From a checkpoint of a small model that answers yes/no questions on an image's attributes: encoder width 512, fusion encoder activation gelu.
Rows from block 3 of the image encoder of a small model that answers yes/no questions on an image's attributes, named by matrix and row number. Rows with one number belong to one neuron. Each number is 200 + 20 x the weight over its row's rms, rounded and kept within 0 to 999. All counts start at 0.
After each neuron's rows are labels from the 100 images, of 14976, where the neuron reaches its highest value: "peak on" is the class under the peak; "top examples" is what is common among them. Only what is clearly more common there than usual is listed. The data: aerial photos of the United States (SatlasPretrain). In brackets: how many of the 100, against the usual share in percent.
# fc1: MLP up (encoder.blocks.3.mlp.fc1.weight, 2048x512), inputs 64-127
# fc2: MLP down (encoder.blocks.3.mlp.fc2.weight, 512x2048, transposed), outputs 64-127

fc1.407,212,233,217,190,212,220,229,192,203,164,195,186,191,214,198,202,213,215,186,233,236,229,206,190,189,215,172,178,176,157,162,182,183,219,150,211,188,193,173,193,191,179,228,196,195,225,182,210,198,192,210,209,220,209,176,204,204,171,210,211,196,208,200,167
fc2.407,212,213,211,188,217,178,207,205,181,166,195,209,209,146,156,188,218,172,200,229,203,216,243,182,192,189,183,197,211,178,179,224,212,238,183,198,214,208,189,211,200,215,190,221,205,221,180,198,199,172,213,192,218,220,191,199,212,208,233,214,180,205,205,215
peak on: crop field (72 vs 7.3)
top examples: crop field (74 vs 9)

fc1.558,218,217,217,174,196,195,193,214,222,192,185,244,213,201,218,185,185,208,196,215,186,216,200,224,196,191,156,191,223,204,168,180,144,211,181,190,202,181,213,209,216,210,203,206,203,223,182,207,201,215,199,235,213,181,189,234,232,180,236,232,221,198,231,158
fc2.558,217,228,184,175,203,183,205,220,182,192,176,185,214,204,204,215,187,199,225,185,196,236,230,197,229,175,163,193,211,194,167,227,177,189,195,222,195,215,204,215,233,205,198,218,186,231,237,177,209,196,204,239,212,223,200,212,199,195,225,213,187,199,216,208
peak on: crop field (39 vs 7.3)
top examples: crop field (41 vs 9)

fc1.437,203,207,193,191,184,208,197,207,205,192,182,202,190,192,210,227,204,210,185,226,233,197,180,212,181,231,163,192,168,165,203,172,205,203,211,191,212,191,184,189,190,167,242,192,186,229,196,199,195,185,179,180,206,207,163,178,241,169,224,207,189,210,223,161
fc2.437,214,197,218,230,170,185,203,180,203,202,179,203,208,184,153,188,237,171,217,198,232,208,207,221,182,193,179,146,230,185,213,220,206,221,200,198,187,175,159,178,197,225,245,193,183,219,191,217,232,197,200,176,187,208,169,199,201,189,198,210,211,221,189,187
peak on: crop field (33 vs 7.3)
top examples: crop field (39 vs 9)

fc1.654,220,211,199,218,215,199,235,216,189,168,205,184,208,193,231,178,212,211,213,223,200,208,190,193,197,210,214,203,186,208,182,237,204,196,209,213,215,207,201,209,200,198,177,214,212,174,194,229,195,198,238,215,205,191,201,190,205,205,210,213,154,173,199,190
fc2.654,229,200,188,192,187,152,208,213,222,152,192,240,168,188,194,169,195,174,229,187,210,195,230,203,227,225,204,173,224,222,169,213,203,224,194,204,191,219,216,208,227,217,174,213,201,219,163,185,211,185,214,144,233,204,216,213,195,186,190,198,200,211,222,192
peak on: crop field (40 vs 7.3); building (25 vs 4.2)
top examples: crop field (43 vs 9)

fc1.563,226,210,189,177,206,208,215,217,184,190,200,222,168,229,204,213,203,205,190,213,192,184,201,205,196,193,248,212,185,248,206,190,191,201,218,205,179,209,188,173,207,178,222,214,225,199,195,172,240,210,196,210,189,213,212,257,194,193,221,255,189,227,188,227
fc2.563,217,182,229,203,189,218,193,204,187,167,212,219,202,216,183,207,190,175,214,157,197,201,188,202,223,181,181,225,242,206,164,193,196,198,191,199,195,207,205,231,228,184,186,209,174,210,234,173,214,212,213,245,208,201,194,257,173,210,187,196,193,182,234,201
peak on: crop field (27 vs 7.3)
top examples: crop field (30 vs 9)

fc1.55,244,206,199,210,210,206,219,191,202,150,215,206,183,205,198,207,216,196,210,225,215,192,228,212,183,192,205,186,201,183,150,199,205,196,215,210,217,193,186,201,169,171,216,215,193,195,206,224,181,174,241,215,222,206,199,231,202,166,216,234,171,206,208,191
fc2.55,202,250,203,171,202,199,196,214,196,186,195,210,192,177,191,168,183,203,222,213,214,202,238,207,200,215,207,238,216,191,180,212,206,212,176,199,204,210,207,175,193,195,187,196,204,175,185,219,189,171,204,147,223,208,214,226,182,195,191,205,189,221,192,216
peak on: crop field (75 vs 7.3)
top examples: crop field (77 vs 9)

fc1.493,233,228,195,206,209,218,213,180,200,144,219,202,181,191,208,197,191,188,211,220,189,197,218,217,184,184,210,204,210,179,157,202,205,171,226,222,205,201,204,203,173,182,206,224,193,181,194,217,207,198,246,227,222,211,207,227,188,172,187,195,195,187,208,194
fc2.493,216,219,207,181,196,182,224,220,179,198,184,225,178,179,221,161,195,187,244,218,209,200,231,200,194,240,200,246,222,198,177,205,219,209,191,193,185,226,216,183,223,194,197,209,208,185,186,191,206,192,193,156,227,213,229,221,185,184,208,197,204,247,194,216
peak on: crop field (78 vs 7.3)
top examples: crop field (79 vs 9)

fc1.561,195,236,230,185,205,197,185,250,194,182,179,229,205,199,204,208,199,197,218,220,204,205,222,230,208,196,158,176,189,189,166,190,130,218,188,198,183,175,209,203,197,184,201,206,187,202,173,190,188,203,195,229,191,163,177,217,238,209,196,204,208,219,219,174
fc2.561,222,213,200,171,224,161,214,202,188,188,189,176,211,175,198,207,187,203,221,182,184,241,240,190,213,201,151,201,226,218,167,208,173,208,190,230,206,215,212,236,218,215,211,214,182,215,212,195,207,177,195,230,199,220,195,195,198,233,220,207,183,226,200,249
peak on: crop field (64 vs 7.3)
top examples: crop field (66 vs 9)

fc1.382,205,225,216,196,194,207,184,212,201,161,187,240,184,231,209,195,218,201,234,195,207,219,197,241,215,192,182,170,205,180,192,184,176,191,193,217,197,188,226,206,188,193,198,191,178,213,180,207,197,190,199,228,235,173,212,193,186,187,200,188,196,189,197,142
fc2.382,226,242,174,173,196,167,212,215,176,199,172,187,217,203,208,206,180,186,228,194,198,241,234,213,223,206,170,191,210,183,178,219,198,195,190,216,198,221,189,212,243,163,217,197,192,218,225,174,205,199,209,221,223,218,223,187,187,199,233,185,202,199,211,224
peak on: crop field (33 vs 7.3)
top examples: crop field (35 vs 9)

fc1.378,225,209,198,186,213,201,218,195,208,182,191,212,200,198,207,224,205,194,177,223,226,190,178,192,193,235,160,175,185,156,170,183,204,211,201,185,203,207,185,207,207,176,245,213,193,224,194,221,180,191,198,187,215,226,176,186,208,175,214,218,216,223,214,166
fc2.378,217,208,211,188,211,169,194,183,195,191,179,221,211,156,153,179,220,177,212,213,201,205,230,193,190,212,176,178,223,190,201,225,226,208,189,183,190,194,164,179,215,227,195,211,196,209,169,208,219,197,205,177,198,210,189,214,196,189,221,214,204,201,196,210
peak on: crop field (50 vs 7.3)
top examples: crop field (53 vs 9)

fc1.345,200,197,196,191,187,204,210,223,214,183,188,182,202,201,214,224,214,212,186,215,226,208,183,224,193,233,150,190,161,152,193,178,204,181,206,194,198,212,199,194,192,157,234,182,183,217,198,209,197,161,182,179,213,210,154,169,246,172,211,220,213,212,210,178
fc2.345,226,205,234,216,173,183,189,172,195,205,189,213,201,181,152,197,225,184,201,197,235,208,218,206,179,192,176,172,207,213,207,227,227,216,199,189,203,177,161,185,203,226,225,196,183,213,171,205,237,201,197,182,188,220,168,196,200,180,203,223,213,216,205,184
peak on: crop field (26 vs 7.3)
top examples: crop field (31 vs 9)

fc1.100,228,218,220,193,212,208,221,179,211,159,194,234,175,203,192,185,218,234,226,207,202,203,231,211,189,175,184,168,207,197,182,191,183,186,198,198,207,201,213,188,180,184,213,206,193,196,200,222,183,176,222,212,220,205,200,225,208,227,188,227,193,175,237,178
fc2.100,187,248,211,195,227,191,194,191,187,169,205,201,214,199,208,172,218,211,213,232,211,205,234,211,213,209,188,228,218,217,200,203,226,221,203,221,204,225,220,181,161,210,181,192,173,191,211,232,183,189,199,181,208,212,214,217,213,220,222,203,175,237,195,209
peak on: crop field (52 vs 7.3)
top examples: crop field (53 vs 9)

fc1.553,218,227,217,182,198,199,163,193,222,183,187,254,215,214,211,215,190,206,179,195,193,203,188,223,219,201,213,168,216,204,164,179,174,197,234,193,178,198,199,222,229,195,194,190,206,204,193,187,231,246,202,238,210,168,199,234,235,197,243,228,217,223,233,163
fc2.553,222,220,192,191,200,193,206,220,192,192,189,201,214,211,216,214,195,183,228,169,186,212,219,213,214,191,168,209,226,185,171,222,175,177,190,215,204,206,222,208,241,209,207,219,174,236,250,179,212,216,209,245,195,217,206,209,206,194,213,205,192,197,217,195
peak on: crop field (41 vs 7.3)
top examples: crop field (43 vs 9)

fc1.758,199,234,227,199,191,216,194,251,197,190,193,203,176,251,200,198,192,178,230,203,203,216,203,210,208,201,170,156,215,193,186,190,151,204,208,248,184,198,240,220,201,193,193,196,212,209,195,185,196,200,182,199,204,178,197,187,200,195,198,208,205,219,212,212
fc2.758,236,226,198,180,186,144,212,213,177,189,191,170,231,214,195,238,182,188,240,197,242,222,232,224,222,201,174,183,212,224,193,192,168,180,201,214,183,225,197,203,240,178,227,222,212,216,210,189,222,203,189,223,212,229,191,163,204,242,223,202,192,228,201,220
peak on: crop field (33 vs 7.3)
top examples: crop field (34 vs 9)

fc1.232,225,217,198,200,241,212,216,202,204,174,201,203,209,196,221,196,203,195,194,229,217,199,176,179,189,211,190,211,197,153,155,198,198,206,194,199,195,199,206,212,204,166,226,214,205,214,196,228,195,184,194,201,216,219,197,197,189,171,216,232,221,235,218,168
fc2.232,219,222,202,177,212,185,202,203,193,192,190,211,187,165,179,167,194,183,229,223,204,201,242,191,192,223,190,224,217,185,178,221,242,206,178,181,195,221,184,192,214,215,188,210,210,193,180,192,208,184,222,166,232,210,217,220,204,187,197,195,189,204,216,203
peak on: crop field (86 vs 7.3)
top examples: crop field (87 vs 9)

fc1.589,218,231,221,168,175,199,184,218,219,183,185,237,197,228,204,198,180,203,203,213,212,224,201,214,221,194,205,157,226,213,171,192,178,189,200,185,202,203,210,214,199,206,184,209,196,198,195,219,219,208,187,239,200,180,202,217,220,209,262,218,210,203,221,171
fc2.589,198,238,190,196,190,191,201,222,177,188,184,191,212,221,198,223,194,191,220,175,193,232,226,201,223,194,167,181,221,197,181,220,191,187,184,218,203,208,200,206,223,193,185,212,171,233,243,175,190,198,196,238,206,225,199,209,192,187,213,215,209,189,215,205
peak on: crop field (28 vs 7.3)
top examples: crop field (32 vs 9)

fc1.579,230,202,219,175,198,179,194,204,230,188,198,262,219,203,216,215,220,226,177,195,194,182,178,244,196,213,199,187,222,183,172,161,166,188,214,194,216,190,202,194,232,216,174,193,208,204,168,203,221,226,201,214,217,169,193,199,232,189,222,233,196,214,237,142
fc2.579,242,216,200,197,207,191,195,216,192,195,186,193,215,204,225,221,192,199,223,174,186,208,222,232,231,177,166,204,216,186,174,216,174,160,199,216,192,210,196,211,254,203,227,220,173,233,227,170,223,204,206,237,207,230,209,198,202,198,212,217,191,206,210,176
peak on: crop field (34 vs 7.3)
top examples: crop field (34 vs 9)

fc1.545,204,223,222,184,210,205,182,258,167,172,194,227,197,214,205,200,197,209,234,218,213,228,205,241,192,198,140,179,192,186,185,175,152,221,200,215,209,189,235,204,194,198,175,196,196,210,160,199,191,211,189,231,194,178,202,211,215,209,207,209,195,213,208,155
fc2.545,223,228,187,179,211,165,212,207,171,196,176,178,220,192,195,219,171,203,246,173,198,226,244,204,232,197,169,184,224,210,179,203,182,164,185,217,209,221,201,216,234,185,221,205,193,212,227,191,218,196,205,225,213,233,217,193,197,220,229,201,188,235,191,225
peak on: crop field (38 vs 7.3)
top examples: crop field (40 vs 9)

fc1.655,227,232,235,186,208,214,194,221,192,156,190,234,226,205,210,206,200,218,229,223,223,233,202,227,214,195,161,181,202,186,159,184,158,210,182,198,205,162,216,204,206,191,199,190,191,211,180,196,205,187,193,224,204,168,190,210,217,191,208,210,179,230,211,152
fc2.655,223,214,173,182,207,168,195,217,177,200,180,183,213,188,183,201,174,202,223,201,189,240,236,197,223,206,157,192,214,202,169,210,183,205,183,215,211,212,201,219,229,191,225,208,188,206,224,191,202,193,201,213,213,224,209,201,205,225,224,203,191,231,196,242
peak on: crop field (58 vs 7.3)
top examples: crop field (59 vs 9)

fc1.693,196,226,203,173,197,207,202,206,182,177,197,167,206,192,194,243,185,180,174,227,201,197,218,198,175,237,178,194,207,194,203,218,188,225,205,186,157,254,204,208,194,177,211,184,188,202,187,187,225,171,190,189,208,195,185,182,162,194,232,240,201,166,187,222
fc2.693,193,226,188,195,186,200,208,174,207,233,195,221,176,211,195,157,196,168,225,218,208,180,199,204,238,191,195,194,209,244,209,189,185,189,191,201,201,172,215,204,171,202,186,193,208,211,220,214,241,156,205,166,177,211,202,185,218,172,186,217,214,196,224,199
peak on: building (49 vs 4.2)
top examples: building (91 vs 41.9)

fc1.347,186,184,206,193,191,165,179,224,194,196,192,190,203,224,172,180,180,222,202,208,212,173,214,199,213,151,204,158,230,199,183,182,220,188,190,166,207,197,214,195,197,225,189,227,185,161,201,201,201,209,224,195,201,178,221,202,182,193,214,213,199,188,202,230
fc2.347,197,176,225,189,231,204,178,185,214,193,185,187,192,217,193,176,170,172,189,196,175,203,231,242,225,170,218,177,192,197,174,195,196,237,185,191,191,174,229,191,213,224,189,230,186,188,232,216,178,213,183,163,177,185,216,223,177,214,188,217,187,218,166,220
peak on: crop field (27 vs 7.3)
top examples: crop field (27 vs 9)

fc1.346,211,254,225,188,222,213,205,221,194,163,185,219,201,215,206,205,205,217,223,229,216,228,227,213,216,192,159,171,203,175,162,184,153,231,198,192,190,187,185,194,200,181,202,198,180,196,185,195,186,188,212,221,228,196,205,215,215,178,202,210,186,216,209,156
fc2.346,212,222,184,170,220,167,201,221,171,188,185,189,204,155,175,183,191,192,218,224,185,223,241,188,205,195,165,198,215,185,170,233,205,228,177,205,212,216,206,227,224,208,199,215,199,222,207,194,205,171,206,205,212,226,214,202,201,217,223,217,185,219,200,249
peak on: crop field (69 vs 7.3)
top examples: crop field (72 vs 9)

fc1.694,235,220,227,186,206,216,199,180,202,172,221,208,178,172,192,240,214,173,204,196,193,196,188,218,170,184,220,197,216,166,163,192,206,185,219,156,207,208,194,215,185,180,217,215,204,203,203,212,194,192,241,215,194,225,206,234,198,208,187,240,229,204,196,175
fc2.694,220,221,237,197,204,197,185,220,206,189,200,216,188,183,167,164,191,179,209,198,189,199,244,183,226,183,194,246,198,194,228,199,223,212,175,185,196,192,186,184,223,201,197,201,197,189,162,207,213,204,216,181,221,234,210,246,165,168,172,184,189,223,225,200
peak on: crop field (66 vs 7.3)
top examples: crop field (68 vs 9)

fc1.470,207,230,190,194,222,212,242,184,186,181,167,232,199,193,203,191,200,213,217,204,205,208,223,210,205,185,164,179,203,238,188,218,193,215,173,206,203,169,196,193,192,230,227,194,206,211,198,200,176,198,228,213,226,192,197,182,193,192,239,225,173,199,190,208
fc2.470,167,213,237,174,191,186,240,242,172,164,185,212,184,188,170,203,178,166,168,207,202,215,220,183,207,185,175,210,231,186,188,222,200,241,171,245,199,178,197,216,197,210,171,188,209,229,205,191,180,182,223,208,193,201,196,186,200,194,218,198,179,199,204,226
peak on: crop field (37 vs 7.3)
top examples: crop field (39 vs 9)

fc1.401,218,222,227,177,174,219,212,204,212,200,184,217,200,214,219,188,164,194,168,203,187,213,239,225,219,163,194,171,221,211,207,193,185,203,190,182,174,217,196,206,215,221,194,207,212,199,221,207,207,213,224,247,224,153,222,196,208,186,246,236,186,184,233,184
fc2.401,205,215,201,186,162,194,213,218,179,162,192,199,201,196,209,222,192,199,228,192,179,222,239,187,223,189,176,198,209,197,183,205,196,200,167,231,200,180,214,204,213,201,183,214,187,224,240,187,199,193,198,247,195,212,201,204,188,173,217,224,192,185,204,224
peak on: crop field (26 vs 7.3)
top examples: crop field (28 vs 9)

fc1.435,216,213,212,180,220,181,186,196,172,177,210,212,212,210,222,193,217,220,200,206,174,216,186,211,216,190,198,204,217,179,194,190,207,189,197,201,195,204,197,192,211,216,191,245,258,202,180,232,211,194,216,219,174,225,228,248,155,244,227,210,177,223,176,206
fc2.435,206,182,248,222,205,188,183,222,195,164,239,216,195,179,194,209,217,191,220,153,197,205,251,158,225,195,195,199,218,219,195,209,207,216,218,182,179,222,175,223,231,181,191,207,173,227,207,189,215,214,217,185,220,216,234,195,209,207,180,160,225,191,184,195
peak on: crop field (25 vs 7.3)
top examples: crop field (26 vs 9)

fc1.327,209,216,229,186,222,197,208,185,224,208,212,262,244,189,179,181,199,174,208,171,218,166,182,203,214,209,199,195,245,190,171,154,197,196,227,180,248,192,182,207,200,222,204,168,226,197,213,203,202,222,187,207,220,176,214,211,218,203,207,232,210,240,218,183
fc2.327,224,199,206,173,214,209,217,211,201,188,198,201,229,178,215,182,185,184,214,175,202,184,204,204,198,186,181,237,212,164,176,206,169,188,206,208,197,185,219,196,219,218,225,190,179,241,249,206,219,213,211,221,199,211,234,213,216,197,226,194,178,238,219,173
peak on: crop field (28 vs 7.3)
top examples: crop field (29 vs 9)

fc1.392,183,235,182,195,203,213,193,176,193,188,190,182,203,213,197,198,191,161,170,197,230,172,198,216,204,215,222,191,234,187,202,206,184,222,188,201,175,226,196,191,187,162,202,159,189,200,208,188,242,146,196,192,190,195,173,189,197,193,220,204,224,173,204,206
fc2.392,215,218,198,197,202,222,208,181,183,236,192,223,189,218,210,172,192,167,211,205,187,175,191,211,237,152,222,199,199,251,219,178,185,190,190,196,206,169,216,182,164,210,202,200,198,209,208,232,218,141,205,166,184,225,184,222,207,189,211,208,208,212,189,205
peak on: building (53 vs 4.2)
top examples: building (93 vs 41.9)