From a checkpoint of a small model that answers yes/no questions on an image's attributes.
Model: 23.8M parameters, encoder activation relu, encoder layers 6, fusion encoder width 128.
Rows from block 5 of the fusion encoder of a small model that answers yes/no questions on an image's attributes, named by matrix and row number. Rows with one number within an expert belong to one neuron, the router's apart. Each number is 200 + 20 x the weight over its row's rms, rounded and kept within 0 to 999. All counts start at 0.
Before each expert's rows are labels from the 100 texts, of 14976, where the router gives the expert most weight on average: "tokens" is the input token at the peak. Only what is clearly more common there than usual is listed. The data: aerial photos of the United States (SatlasPretrain).
# router: router (fusion_encoder.blocks.5.mlp.router.weight, 8x128, trained with AdamW), inputs 64-127
# up: expert up (fusion_encoder.blocks.5.mlp.up, 8x128x128), inputs 64-127
# down: expert down (fusion_encoder.blocks.5.mlp.down, 8x128x128, transposed), outputs 64-127

# expert 0
tokens: "railway"; "river"
router.0,187,188,184,182,212,213,197,188,221,195,191,227,204,166,197,221,250,185,191,220,221,212,214,209,206,220,162,222,186,196,194,245,190,237,190,171,175,211,179,158,199,184,196,192,213,228,184,236,226,181,201,172,200,179,214,167,218,197,203,202,184,205,146,184
up.0,173,236,192,174,179,221,225,204,190,204,184,209,188,169,211,217,210,189,209,219,174,188,229,209,165,164,166,196,222,200,206,190,208,197,176,167,222,193,210,188,212,189,244,206,207,214,189,199,193,201,200,180,218,202,190,200,208,194,165,176,226,217,224,208
down.0,238,193,185,209,211,197,206,152,221,167,209,259,160,207,209,194,210,200,189,181,212,199,187,188,221,209,220,212,188,218,198,205,219,207,202,210,205,168,220,202,216,203,170,206,206,179,227,172,249,167,216,208,180,204,167,203,210,191,229,208,189,211,199,185
up.1,183,198,179,237,189,195,196,185,211,218,186,182,217,205,189,217,199,220,183,240,207,223,214,197,213,160,221,260,194,184,173,204,210,191,213,199,215,197,187,200,204,196,234,216,186,240,206,172,205,208,169,206,222,186,235,200,195,206,180,228,161,192,171,230
down.1,244,200,184,206,217,225,192,219,212,179,203,216,221,199,218,207,175,200,208,173,171,187,201,214,212,208,165,165,203,203,241,198,198,192,171,193,161,241,212,198,190,170,158,210,229,197,169,211,221,178,205,204,209,231,196,183,207,203,195,181,187,211,184,173
up.2,214,221,180,196,228,222,246,190,215,221,215,223,172,189,225,208,182,186,219,180,219,213,160,209,219,221,193,226,220,184,229,214,228,171,226,194,207,179,182,189,200,181,228,196,203,218,213,194,181,170,164,220,189,197,200,212,186,204,224,181,173,192,184,161
down.2,180,156,200,189,196,202,184,236,186,161,210,173,233,207,183,214,200,205,173,223,199,232,207,192,226,175,200,189,173,172,183,193,194,197,197,211,228,217,219,210,214,207,188,211,218,172,191,200,205,227,243,181,219,196,231,223,185,185,168,201,234,197,211,186
up.3,239,160,207,236,207,172,206,213,188,175,186,221,177,214,184,193,171,214,184,195,237,167,199,191,216,197,203,226,210,192,236,190,169,225,199,209,203,207,206,209,166,165,192,181,195,187,188,196,206,233,172,218,213,195,186,207,200,230,221,175,189,212,202,205
down.3,175,224,185,168,201,221,184,198,214,193,197,195,224,195,176,232,228,206,178,213,183,217,179,205,188,185,201,208,227,239,191,201,209,211,229,224,214,172,162,211,221,225,203,210,149,211,201,231,197,177,222,194,219,165,231,201,206,197,216,167,183,193,203,233
up.4,217,199,217,178,205,190,202,164,188,194,197,172,219,197,173,217,208,183,179,233,226,184,144,197,175,212,199,210,196,208,216,195,191,202,242,227,160,201,197,166,197,194,201,183,208,197,187,207,223,209,191,207,200,196,239,174,194,218,177,196,206,205,207,195
down.4,204,197,203,203,202,190,177,212,185,234,195,229,187,229,223,195,183,187,224,177,192,225,211,222,233,177,223,196,235,224,200,183,210,208,182,211,206,223,235,230,187,215,186,188,194,193,213,185,200,205,221,177,201,217,190,216,198,155,207,179,178,190,190,205

# expert 3
tokens: "park"; "railway"
router.3,216,190,201,197,204,178,203,204,229,189,213,219,204,209,190,230,214,174,218,230,224,185,196,220,228,224,186,234,203,232,212,243,160,243,207,229,175,237,174,191,202,173,201,201,213,196,197,212,206,200,228,181,174,166,211,192,217,210,195,222,198,212,150,202
up.0,229,170,210,192,193,169,226,222,186,194,208,191,196,187,200,187,221,218,194,245,174,172,218,244,207,200,223,201,156,175,211,185,194,190,219,218,215,216,199,235,191,198,184,171,193,199,184,198,225,207,173,189,169,174,178,209,207,191,176,182,206,195,197,191
down.0,173,218,184,211,188,182,207,224,201,200,194,223,197,193,190,235,217,184,209,185,184,204,187,175,197,231,242,182,207,188,225,214,173,200,206,169,194,212,208,185,193,189,231,214,193,188,243,203,187,193,193,191,199,202,200,189,210,225,224,179,174,205,205,202
up.1,213,201,177,227,199,207,214,195,210,168,181,193,232,198,217,176,226,202,206,192,234,248,191,189,191,236,217,205,192,212,222,185,214,211,226,177,223,211,206,195,209,218,193,164,219,201,178,179,192,238,208,164,222,192,203,209,209,166,192,173,165,188,192,205
down.1,195,208,235,194,221,248,172,220,209,238,222,207,172,218,202,216,191,224,180,188,174,205,182,209,220,205,161,158,232,165,177,171,202,218,197,190,183,203,179,193,219,209,186,212,198,207,199,184,207,199,174,183,170,236,197,227,168,169,207,192,216,222,174,176
up.2,178,190,229,192,181,168,195,218,200,216,206,205,203,204,192,236,179,222,209,166,183,197,219,174,194,211,214,190,192,196,191,177,148,191,184,233,226,206,236,190,189,208,238,207,196,222,175,162,196,217,224,213,173,184,184,187,219,215,227,195,211,188,223,206
down.2,209,221,214,214,208,198,205,195,168,188,195,176,210,177,199,190,217,184,181,237,210,218,181,198,194,211,176,219,178,194,214,223,248,224,221,157,217,173,159,216,205,183,199,175,209,163,186,224,185,175,191,181,206,194,197,194,178,184,205,182,210,203,185,227
up.3,184,168,171,211,227,215,215,194,168,183,186,171,205,224,206,228,181,207,171,216,224,233,182,202,203,141,227,195,188,220,171,226,187,239,174,195,195,169,225,224,191,194,192,180,241,220,171,205,245,216,238,190,201,199,225,190,208,188,166,181,206,198,179,191
down.3,203,210,213,175,183,195,184,231,231,175,217,225,191,202,191,163,235,194,213,160,197,200,185,200,194,234,177,189,215,171,232,139,205,172,212,188,209,202,157,173,229,208,237,202,180,194,231,189,184,181,179,194,176,212,202,215,198,182,237,210,199,226,199,194
up.4,176,202,193,194,180,210,166,229,225,141,197,172,224,165,192,202,208,181,187,186,203,210,196,210,196,202,190,196,215,216,194,148,212,189,183,194,226,197,219,175,189,209,210,204,218,191,213,201,190,198,172,228,205,173,218,194,213,188,185,196,185,215,204,184
down.4,240,166,205,202,171,178,204,165,185,220,189,191,190,195,183,213,234,210,217,198,226,206,210,164,202,198,198,228,191,199,205,224,216,212,206,194,187,214,215,178,173,194,168,187,162,201,222,171,215,185,207,199,168,223,207,208,205,216,203,198,193,165,195,218

# expert 7
tokens: "crop field"; "river"
router.7,215,200,183,168,223,195,174,201,205,213,179,200,215,215,205,200,209,222,203,220,205,203,175,154,223,217,170,206,196,247,214,228,225,253,178,244,188,212,184,189,221,209,199,208,216,215,209,212,217,196,219,213,193,197,228,198,209,228,172,215,194,221,182,189
up.0,182,237,194,160,215,207,180,197,191,192,204,238,217,195,240,211,203,226,241,219,177,146,236,176,163,227,162,212,219,195,190,194,223,162,165,200,228,185,203,190,174,208,207,205,194,176,206,203,209,195,223,213,225,192,166,201,204,180,186,212,196,211,210,226
down.0,215,212,193,210,187,214,221,200,199,218,211,206,171,216,213,217,190,200,177,201,219,230,204,208,198,200,208,163,196,168,205,218,201,217,205,181,200,202,201,244,228,176,207,208,161,224,186,197,187,195,241,175,181,193,202,176,200,220,197,185,215,167,188,194
up.1,237,213,202,223,197,211,187,193,172,184,215,195,190,212,170,215,173,208,227,178,207,204,171,199,193,208,180,172,174,205,182,198,225,184,173,198,204,214,178,209,181,180,153,191,191,168,206,201,172,177,210,196,211,168,188,186,220,199,212,216,223,190,205,168
down.1,184,189,220,217,200,217,179,187,177,235,167,159,194,201,216,166,191,195,200,178,176,197,208,200,200,209,216,186,216,206,234,193,217,236,189,201,199,191,209,185,238,239,246,234,179,208,228,180,215,222,228,212,165,213,193,205,189,220,193,195,191,205,212,182
up.2,203,210,202,190,221,199,185,242,182,208,206,193,159,189,179,205,213,207,228,164,198,217,210,192,229,203,172,201,216,217,197,185,194,200,197,209,171,184,189,226,221,182,197,205,179,228,176,207,204,187,188,218,209,201,172,205,184,189,227,211,244,165,256,209
down.2,201,210,187,220,185,195,206,241,233,148,188,217,181,179,217,173,178,223,162,192,224,168,182,193,202,188,193,185,218,183,197,192,203,218,241,191,213,189,222,214,169,219,184,163,217,207,192,184,184,204,181,210,226,221,196,209,195,206,190,186,167,203,178,205
up.3,198,207,187,226,200,231,168,192,222,202,182,211,227,190,213,193,213,206,195,193,209,202,236,176,190,192,227,210,179,226,225,181,218,189,224,205,201,214,219,170,206,163,191,204,205,192,176,196,204,227,191,161,198,178,176,223,202,187,209,170,198,220,220,203
down.3,213,211,161,159,186,159,216,183,205,203,219,212,171,206,174,234,210,212,200,205,178,193,180,221,214,211,209,178,218,186,188,207,216,191,204,173,200,221,192,224,194,214,170,196,196,176,240,206,234,200,165,200,195,175,201,190,224,222,164,208,206,177,175,207
up.4,194,197,237,188,181,176,234,189,170,171,203,202,202,156,176,204,234,224,201,199,219,209,215,209,213,210,208,217,225,240,221,215,214,195,181,187,195,164,181,197,185,193,153,189,188,185,206,173,206,147,212,196,221,189,191,210,195,191,222,211,201,190,194,224
down.4,237,186,194,199,217,222,172,202,211,191,205,190,185,188,220,143,198,184,195,181,175,196,223,192,197,224,206,177,169,194,182,169,174,181,202,198,197,193,246,207,196,193,215,190,196,182,216,199,216,241,216,199,166,207,197,193,215,186,203,206,198,176,226,207

# expert 6
tokens: "park"
router.6,218,186,190,181,198,189,191,176,214,182,184,213,197,199,175,213,222,167,178,229,213,198,238,184,201,194,183,238,187,222,186,245,207,235,177,200,190,233,194,166,204,206,168,196,193,210,183,240,187,188,223,191,191,157,225,160,240,195,171,209,160,207,153,197
up.0,199,214,156,190,194,207,240,205,193,205,209,188,216,194,198,203,180,210,208,174,191,195,199,229,206,173,206,209,188,186,214,167,206,221,177,206,225,232,210,229,206,218,206,197,173,239,176,221,188,191,221,201,197,181,177,165,188,204,183,203,177,193,207,225
down.0,213,170,214,218,184,175,191,211,223,187,228,191,182,178,205,223,246,211,211,207,181,181,192,195,216,199,208,209,161,231,203,206,172,195,212,197,170,175,197,174,160,183,199,167,190,158,198,194,218,223,186,216,179,209,153,188,203,212,180,163,211,188,201,191
up.1,227,184,218,203,198,164,181,193,201,193,182,229,212,194,201,193,215,184,184,179,180,220,183,186,171,186,191,176,223,189,197,200,171,223,217,159,201,221,181,234,183,195,257,187,199,205,207,199,209,219,192,210,243,201,190,225,235,173,169,211,199,214,211,213
down.1,173,222,220,187,189,199,222,175,226,206,215,184,145,191,203,223,217,217,212,249,197,193,201,225,226,208,178,224,197,229,218,218,198,168,199,244,222,180,232,185,220,182,186,207,191,185,184,212,176,185,187,188,186,203,205,188,175,231,222,156,178,198,200,225
up.2,186,177,194,241,200,162,212,193,201,192,206,196,210,193,177,175,193,211,205,185,219,197,204,209,225,211,180,170,177,198,197,210,164,167,205,208,177,212,212,244,218,185,162,200,206,189,213,216,180,201,192,210,170,177,208,256,221,199,227,198,206,177,179,209
down.2,186,247,191,188,198,192,190,174,205,201,202,187,182,191,188,213,202,178,194,192,217,222,165,188,170,239,187,185,196,191,184,209,222,190,188,180,186,200,195,192,211,184,219,238,202,200,158,197,192,196,226,192,201,242,191,147,194,224,187,210,219,197,221,189
up.3,203,180,180,208,215,223,188,205,203,198,170,184,217,179,168,176,193,166,205,220,241,207,169,169,189,195,190,196,215,198,163,223,236,224,207,212,180,221,204,152,215,182,214,192,171,220,199,210,187,210,233,216,205,185,216,205,215,181,190,180,191,221,169,174
down.3,178,194,198,201,199,209,196,171,237,210,204,192,198,227,229,216,207,188,181,193,182,202,202,219,183,219,193,188,215,205,233,233,183,183,214,182,193,236,197,193,160,202,176,183,217,191,218,188,186,206,181,227,204,198,206,222,188,211,228,207,203,205,221,166
up.4,219,198,200,176,208,204,207,178,200,190,204,192,197,146,244,227,223,205,186,226,184,193,203,156,183,232,205,182,184,195,209,225,233,182,215,144,191,182,183,174,205,184,210,211,206,220,186,168,204,203,219,190,196,223,211,228,191,227,144,199,176,218,182,229
down.4,194,194,193,212,166,164,204,199,194,208,193,193,199,254,199,212,173,217,224,194,183,198,200,216,182,220,193,203,189,203,238,206,176,190,210,221,216,201,217,211,194,203,195,194,203,190,220,235,200,200,220,193,226,166,237,188,190,171,214,151,223,172,240,177